Weights of a small contrastive image-text model.
Model: 64-pixel images, encoder arch vgg, encoder norm batchnorm, encoder activation gelu, encoder depths [2, 5, 5], encoder widths [64, 112, 192], text encoder width 256, text encoder layers 12, text encoder activation gelu.
Training: soap at rate 0.0022, 9300 steps, batches of 256.
Data: trained on regions of photos with short descriptions (Visual Genome), 101725 training examples, 23.4 epochs.
Rows from block 6 of the image encoder of a small contrastive image-text model, named by matrix and row number. Each number is 500 + 25 x the weight over its row's rms, rounded and kept within 0 to 999. All counts start at 0. Numbers have three digits each.
After each channel's rows are labels from the 100 images, of 14848, where the channel reaches its highest value: "top examples" is what is common among them. Only what is clearly more common there than usual is listed. The data: regions of photos with short descriptions (Visual Genome). In brackets: how many of the 100.
# conv: 3x3 conv (encoder.blocks.6.conv.weight, 112x112x3x3, each kernel summed), inputs 0-111

conv.26:484470523494543476492525486508485493528476496499468494534507519526475514493518530460491503535550544471495457508538480503483531493538497451487475576510537495479487552515444511508506502499462504508498483530486542470493537480505480509511550475473490512479493481502491497482475482487505507510487511464535452468499470497452494481468521494500
top examples: text has "pizza" (30)

conv.6:490516474526489490498503500522530513482520505526493526480473470471502479483509527493474463475489476512499454493507471516478491504515514543468524506520530518504507472485482488573535554481492605470506496505523507529530498495498491478500487498483531462471458530467505508535489482469490510492466507490467502516556460485491491481532492501466
top examples: text has "red" (34)

conv.69:517524509504484466461480500481486479480479501540488512491483487511519526514496501469469502507503501515529474508466492472470508519537495547481489535502473474504513496468530486568520447515515525541557493517487461483514525509488506533465532507522504467478510495485473448480472506492527491492469483529491473485455503487554540518505565523510
top examples: text has "man" (30)

conv.20:468480486539507490505466481479487507494490478481529486500519504500455475479454507509488502525507539493542534452507495487493455457503496494503485486546502495464519527484540507456487535499505496498517455441493501489469503516502548493496479458500518506476492510548525457484513465489481482475479512456515483563461514521545500506518527515465
top examples: text has "man" (36)

conv.78:476464503470501505497455477480513451517504503515501509487483508476482472542519487456484480497536506489493516504473544583519473485473452478489507473507459506460525480482511519501494506490516512487467526491509481491508522463555518502495481489498493537487460459485473520472490477464490469488499491493489476485496483469482592473480513481499
top examples: text has "white" (28)

conv.46:483463484483534476510477483509461500511472504563506484494454549503530513499487505486535530558521500508514472532459516514490553525506523502486508514501488508507516465487481528514515472522487507483467491499497476489508493486454525471552542491549531446523504508512515529529469483520505543476464502511508492454472485497539489494505504471542
top examples: text has "man" (28)

conv.47:517482477466535525479493534496483475466494506486484495535504497579484500567486524509547500445463510524490497521504494482487485505524521478516497496482509540496498501479554517543491513480493468497474484509495466485455503507513476494513481503539508526480462500505484459497570478451468480508478494513447511481496489518500509488456486533502
top examples: text has "yellow" (25)

conv.108:482513481457536541501546495488549467546508510484475515515489501517498495513503474521476527500490504479512488501464480523538496488524478533539485454504539529500505475500575506489506500475538507536499505526494477506499482472536485463501540510512460480511489512533516488471555564520497448469495478486475482471517495490509461467490484514487
top examples: text has "red" (26)

conv.2:479499459519513549491477486514482500446497454480487499485455520476539562484543506493517514521491529518482459507572528482488498485498465510526488518483502480479498499500474505465515525488553460503455510468483511475512466479515443498521478485501487524536464499521501476497519475521502481473527515434509457494490506508501506501491494500479
top examples: text has "sign" (25)

conv.77:492480537516506467514504465504524539509506468455511503491483500526512550495516461522496550458491549495522481483517519506487470509517519494490512547477468529485491525472533466500465507486480484502475502494471513477463492507438492499529546529529480513559505494513493516436479539520462508528521508522529489487490515532477461500528504484493
top examples: text has "sign" (36)

conv.110:519505472437454514500539486503460494481484497515474521464503559532488518482496549512499495522457526514529493471463451527470454547487488504517525501515494524451460445497515516496485513495521484493497515463489476493495487499496468501486528543513459509526457488458519493505469517549499517458485482519512518508527515503509490489482516497521
top examples: text has "red" (26)

conv.13:518491517477525556462484542499487491479492497505485502509477509515527526493493503548461474485477492512501505456528503478480522438508497458459498507529470452490489513486534557498490490490530516498481468506508505543527490537498506496470546583517479493522528501460449492466485508502472510465458519499481502519488493507500498475485502531512
top examples: text has "man" (33)

conv.53:499538484446501507479527495487504561554514521491460512464502521476460477521486494514477475511496486515508500491538479496503510494525492491481463504502496504500524497468509565492542454495480450501574478510522481469498512487510494493510486545495502506544533553485490483498479496499524488501477505472470496491481559545514510476477465486474
top examples: text has "man" (29)