{"model": "contrastive image-text model", "dataset": "regions of photos with short descriptions (Visual Genome)", "train_examples": 101725, "image_size": 64, "crop_scale_min": 1, "horizontal_flip": true, "translate": 0.12, "tokenizer": "word", "vocab_size": 6471, "loss": "sigmoid", "embed_dim": 256, "encoder_arch": "vgg", "encoder_norm": "batchnorm", "encoder_activation": "gelu", "encoder_depths": [2, 5, 5], "encoder_kernel_size": 3, "encoder_stem": "single", "encoder_widths": [64, 112, 192], "encoder_downsampling": "max", "text_encoder_causal": false, "text_encoder_width": 256, "text_encoder_layers": 12, "text_encoder_norm": "rmsnorm", "text_encoder_norm_position": "pre", "text_encoder_activation": "gelu", "text_encoder_mlp_ratio": 2, "text_encoder_head_dim": 48, "text_encoder_fused_qkv": true, "text_encoder_bias": "all", "text_encoder_qk_norm": false, "text_encoder_parallel_block": false, "text_encoder_inner_norm": false, "text_encoder_positions": "learned", "init": "torch_default", "residual_init": "none", "optimizer": "soap", "beta2": 0.95, "lr": 0.0022, "beta1": 0.9, "shampoo_beta": 0.95, "eps": 1e-08, "precondition_frequency": 20, "max_precond_dim": 1536, "one_sided": false, "adamw_lr_other_params": 0.0028, "steps": 9300, "batch_size": 256, "epochs": 23.4, "lr_schedule": "cosine", "final_lr_fraction": 0.05, "warmup_steps": 180, "weight_decay": 0.1, "adamw_weight_decay_other_params": 0.05}
Rows from block 3 of the image encoder of a small contrastive image-text model, named by matrix and row number. Each number is 200 + 20 x the weight over its row's rms, rounded and kept within 0 to 999. All counts start at 0.
After each channel's rows are labels from the 100 images, of 14848, where the channel reaches its highest value: "top examples" is what is common among them. Only what is clearly more common there than usual is listed. The data: regions of photos with short descriptions (Visual Genome).
# conv: 3x3 conv (encoder.blocks.3.conv.weight, 112x112x3x3, each kernel summed), inputs 0-111

conv.61,219,175,187,191,202,219,207,161,212,203,205,226,191,159,178,191,224,185,199,207,181,210,191,177,207,261,198,176,185,191,213,173,160,197,187,217,215,183,193,194,179,225,222,214,202,169,196,220,222,213,188,196,190,188,164,192,185,225,180,158,184,186,192,200,188,176,196,195,202,183,213,155,204,217,199,177,215,199,194,190,197,191,182,214,193,211,198,184,176,202,193,174,164,216,228,208,228,207,212,164,198,217,172,233,236,230,156,210,168,218,196,190
top examples: text has "man"

conv.62,192,199,209,217,214,180,183,190,196,190,193,201,216,193,180,192,180,202,189,193,201,190,194,210,234,224,211,205,178,176,174,190,198,193,207,223,157,196,182,176,218,248,220,184,195,181,193,220,210,166,213,212,189,209,200,188,219,198,191,203,158,204,192,218,157,172,172,212,231,201,165,191,194,162,198,176,190,183,167,195,172,179,194,208,156,248,180,195,223,214,158,193,204,182,218,179,206,196,196,197,186,236,191,205,251,201,192,243,196,213,179,194
top examples: text has "red"

conv.43,207,185,189,213,203,247,207,199,182,210,223,222,171,206,226,173,187,228,196,200,171,234,230,197,185,170,210,224,191,177,187,182,161,224,182,187,207,194,193,177,180,181,157,236,195,175,196,186,168,217,146,170,182,228,164,214,190,222,197,200,188,215,182,199,195,179,193,179,219,186,197,200,204,168,205,176,200,182,218,214,178,229,208,160,209,194,201,175,203,181,178,208,217,212,190,194,202,203,196,182,206,216,192,162,175,160,187,183,210,202,190,202
top examples: text has "blue"

conv.35,207,177,207,233,204,194,219,197,178,222,190,202,174,231,179,199,152,221,198,194,196,199,194,220,198,215,207,177,196,216,199,176,184,206,211,203,159,158,194,202,199,181,189,222,203,197,183,191,226,206,231,198,213,181,200,201,197,221,225,190,216,215,194,225,211,189,178,197,208,161,226,190,181,185,220,212,156,214,237,209,199,208,237,192,204,210,210,223,198,166,154,172,218,181,155,201,189,141,192,182,179,168,204,204,204,190,216,207,215,168,205,173
top examples: text has "man"

conv.89,192,216,227,175,213,216,198,203,213,194,187,195,190,200,205,174,211,185,187,179,211,166,252,235,196,170,197,211,169,194,201,171,185,194,183,215,209,223,199,172,197,132,215,199,166,186,195,190,213,207,168,190,215,237,226,183,218,190,228,221,191,184,234,195,195,203,186,192,185,183,222,219,190,199,202,212,201,221,228,168,196,205,197,211,188,233,209,187,204,165,252,183,209,201,205,202,205,175,200,214,204,201,211,203,253,236,206,184,229,190,208,187
top examples: text has "red"

conv.12,209,202,192,192,198,204,195,239,223,163,173,187,222,219,177,198,192,186,181,171,198,206,209,200,206,244,180,214,208,218,201,226,200,179,227,202,214,182,177,200,203,194,183,233,188,216,205,226,237,222,207,223,175,212,220,256,217,228,200,200,201,195,167,200,253,227,213,204,230,237,221,205,192,202,226,190,198,235,168,196,187,233,212,196,173,208,217,214,195,208,208,210,182,193,190,179,211,216,190,236,209,187,184,164,210,167,210,221,218,170,186,202
top examples: text has "red"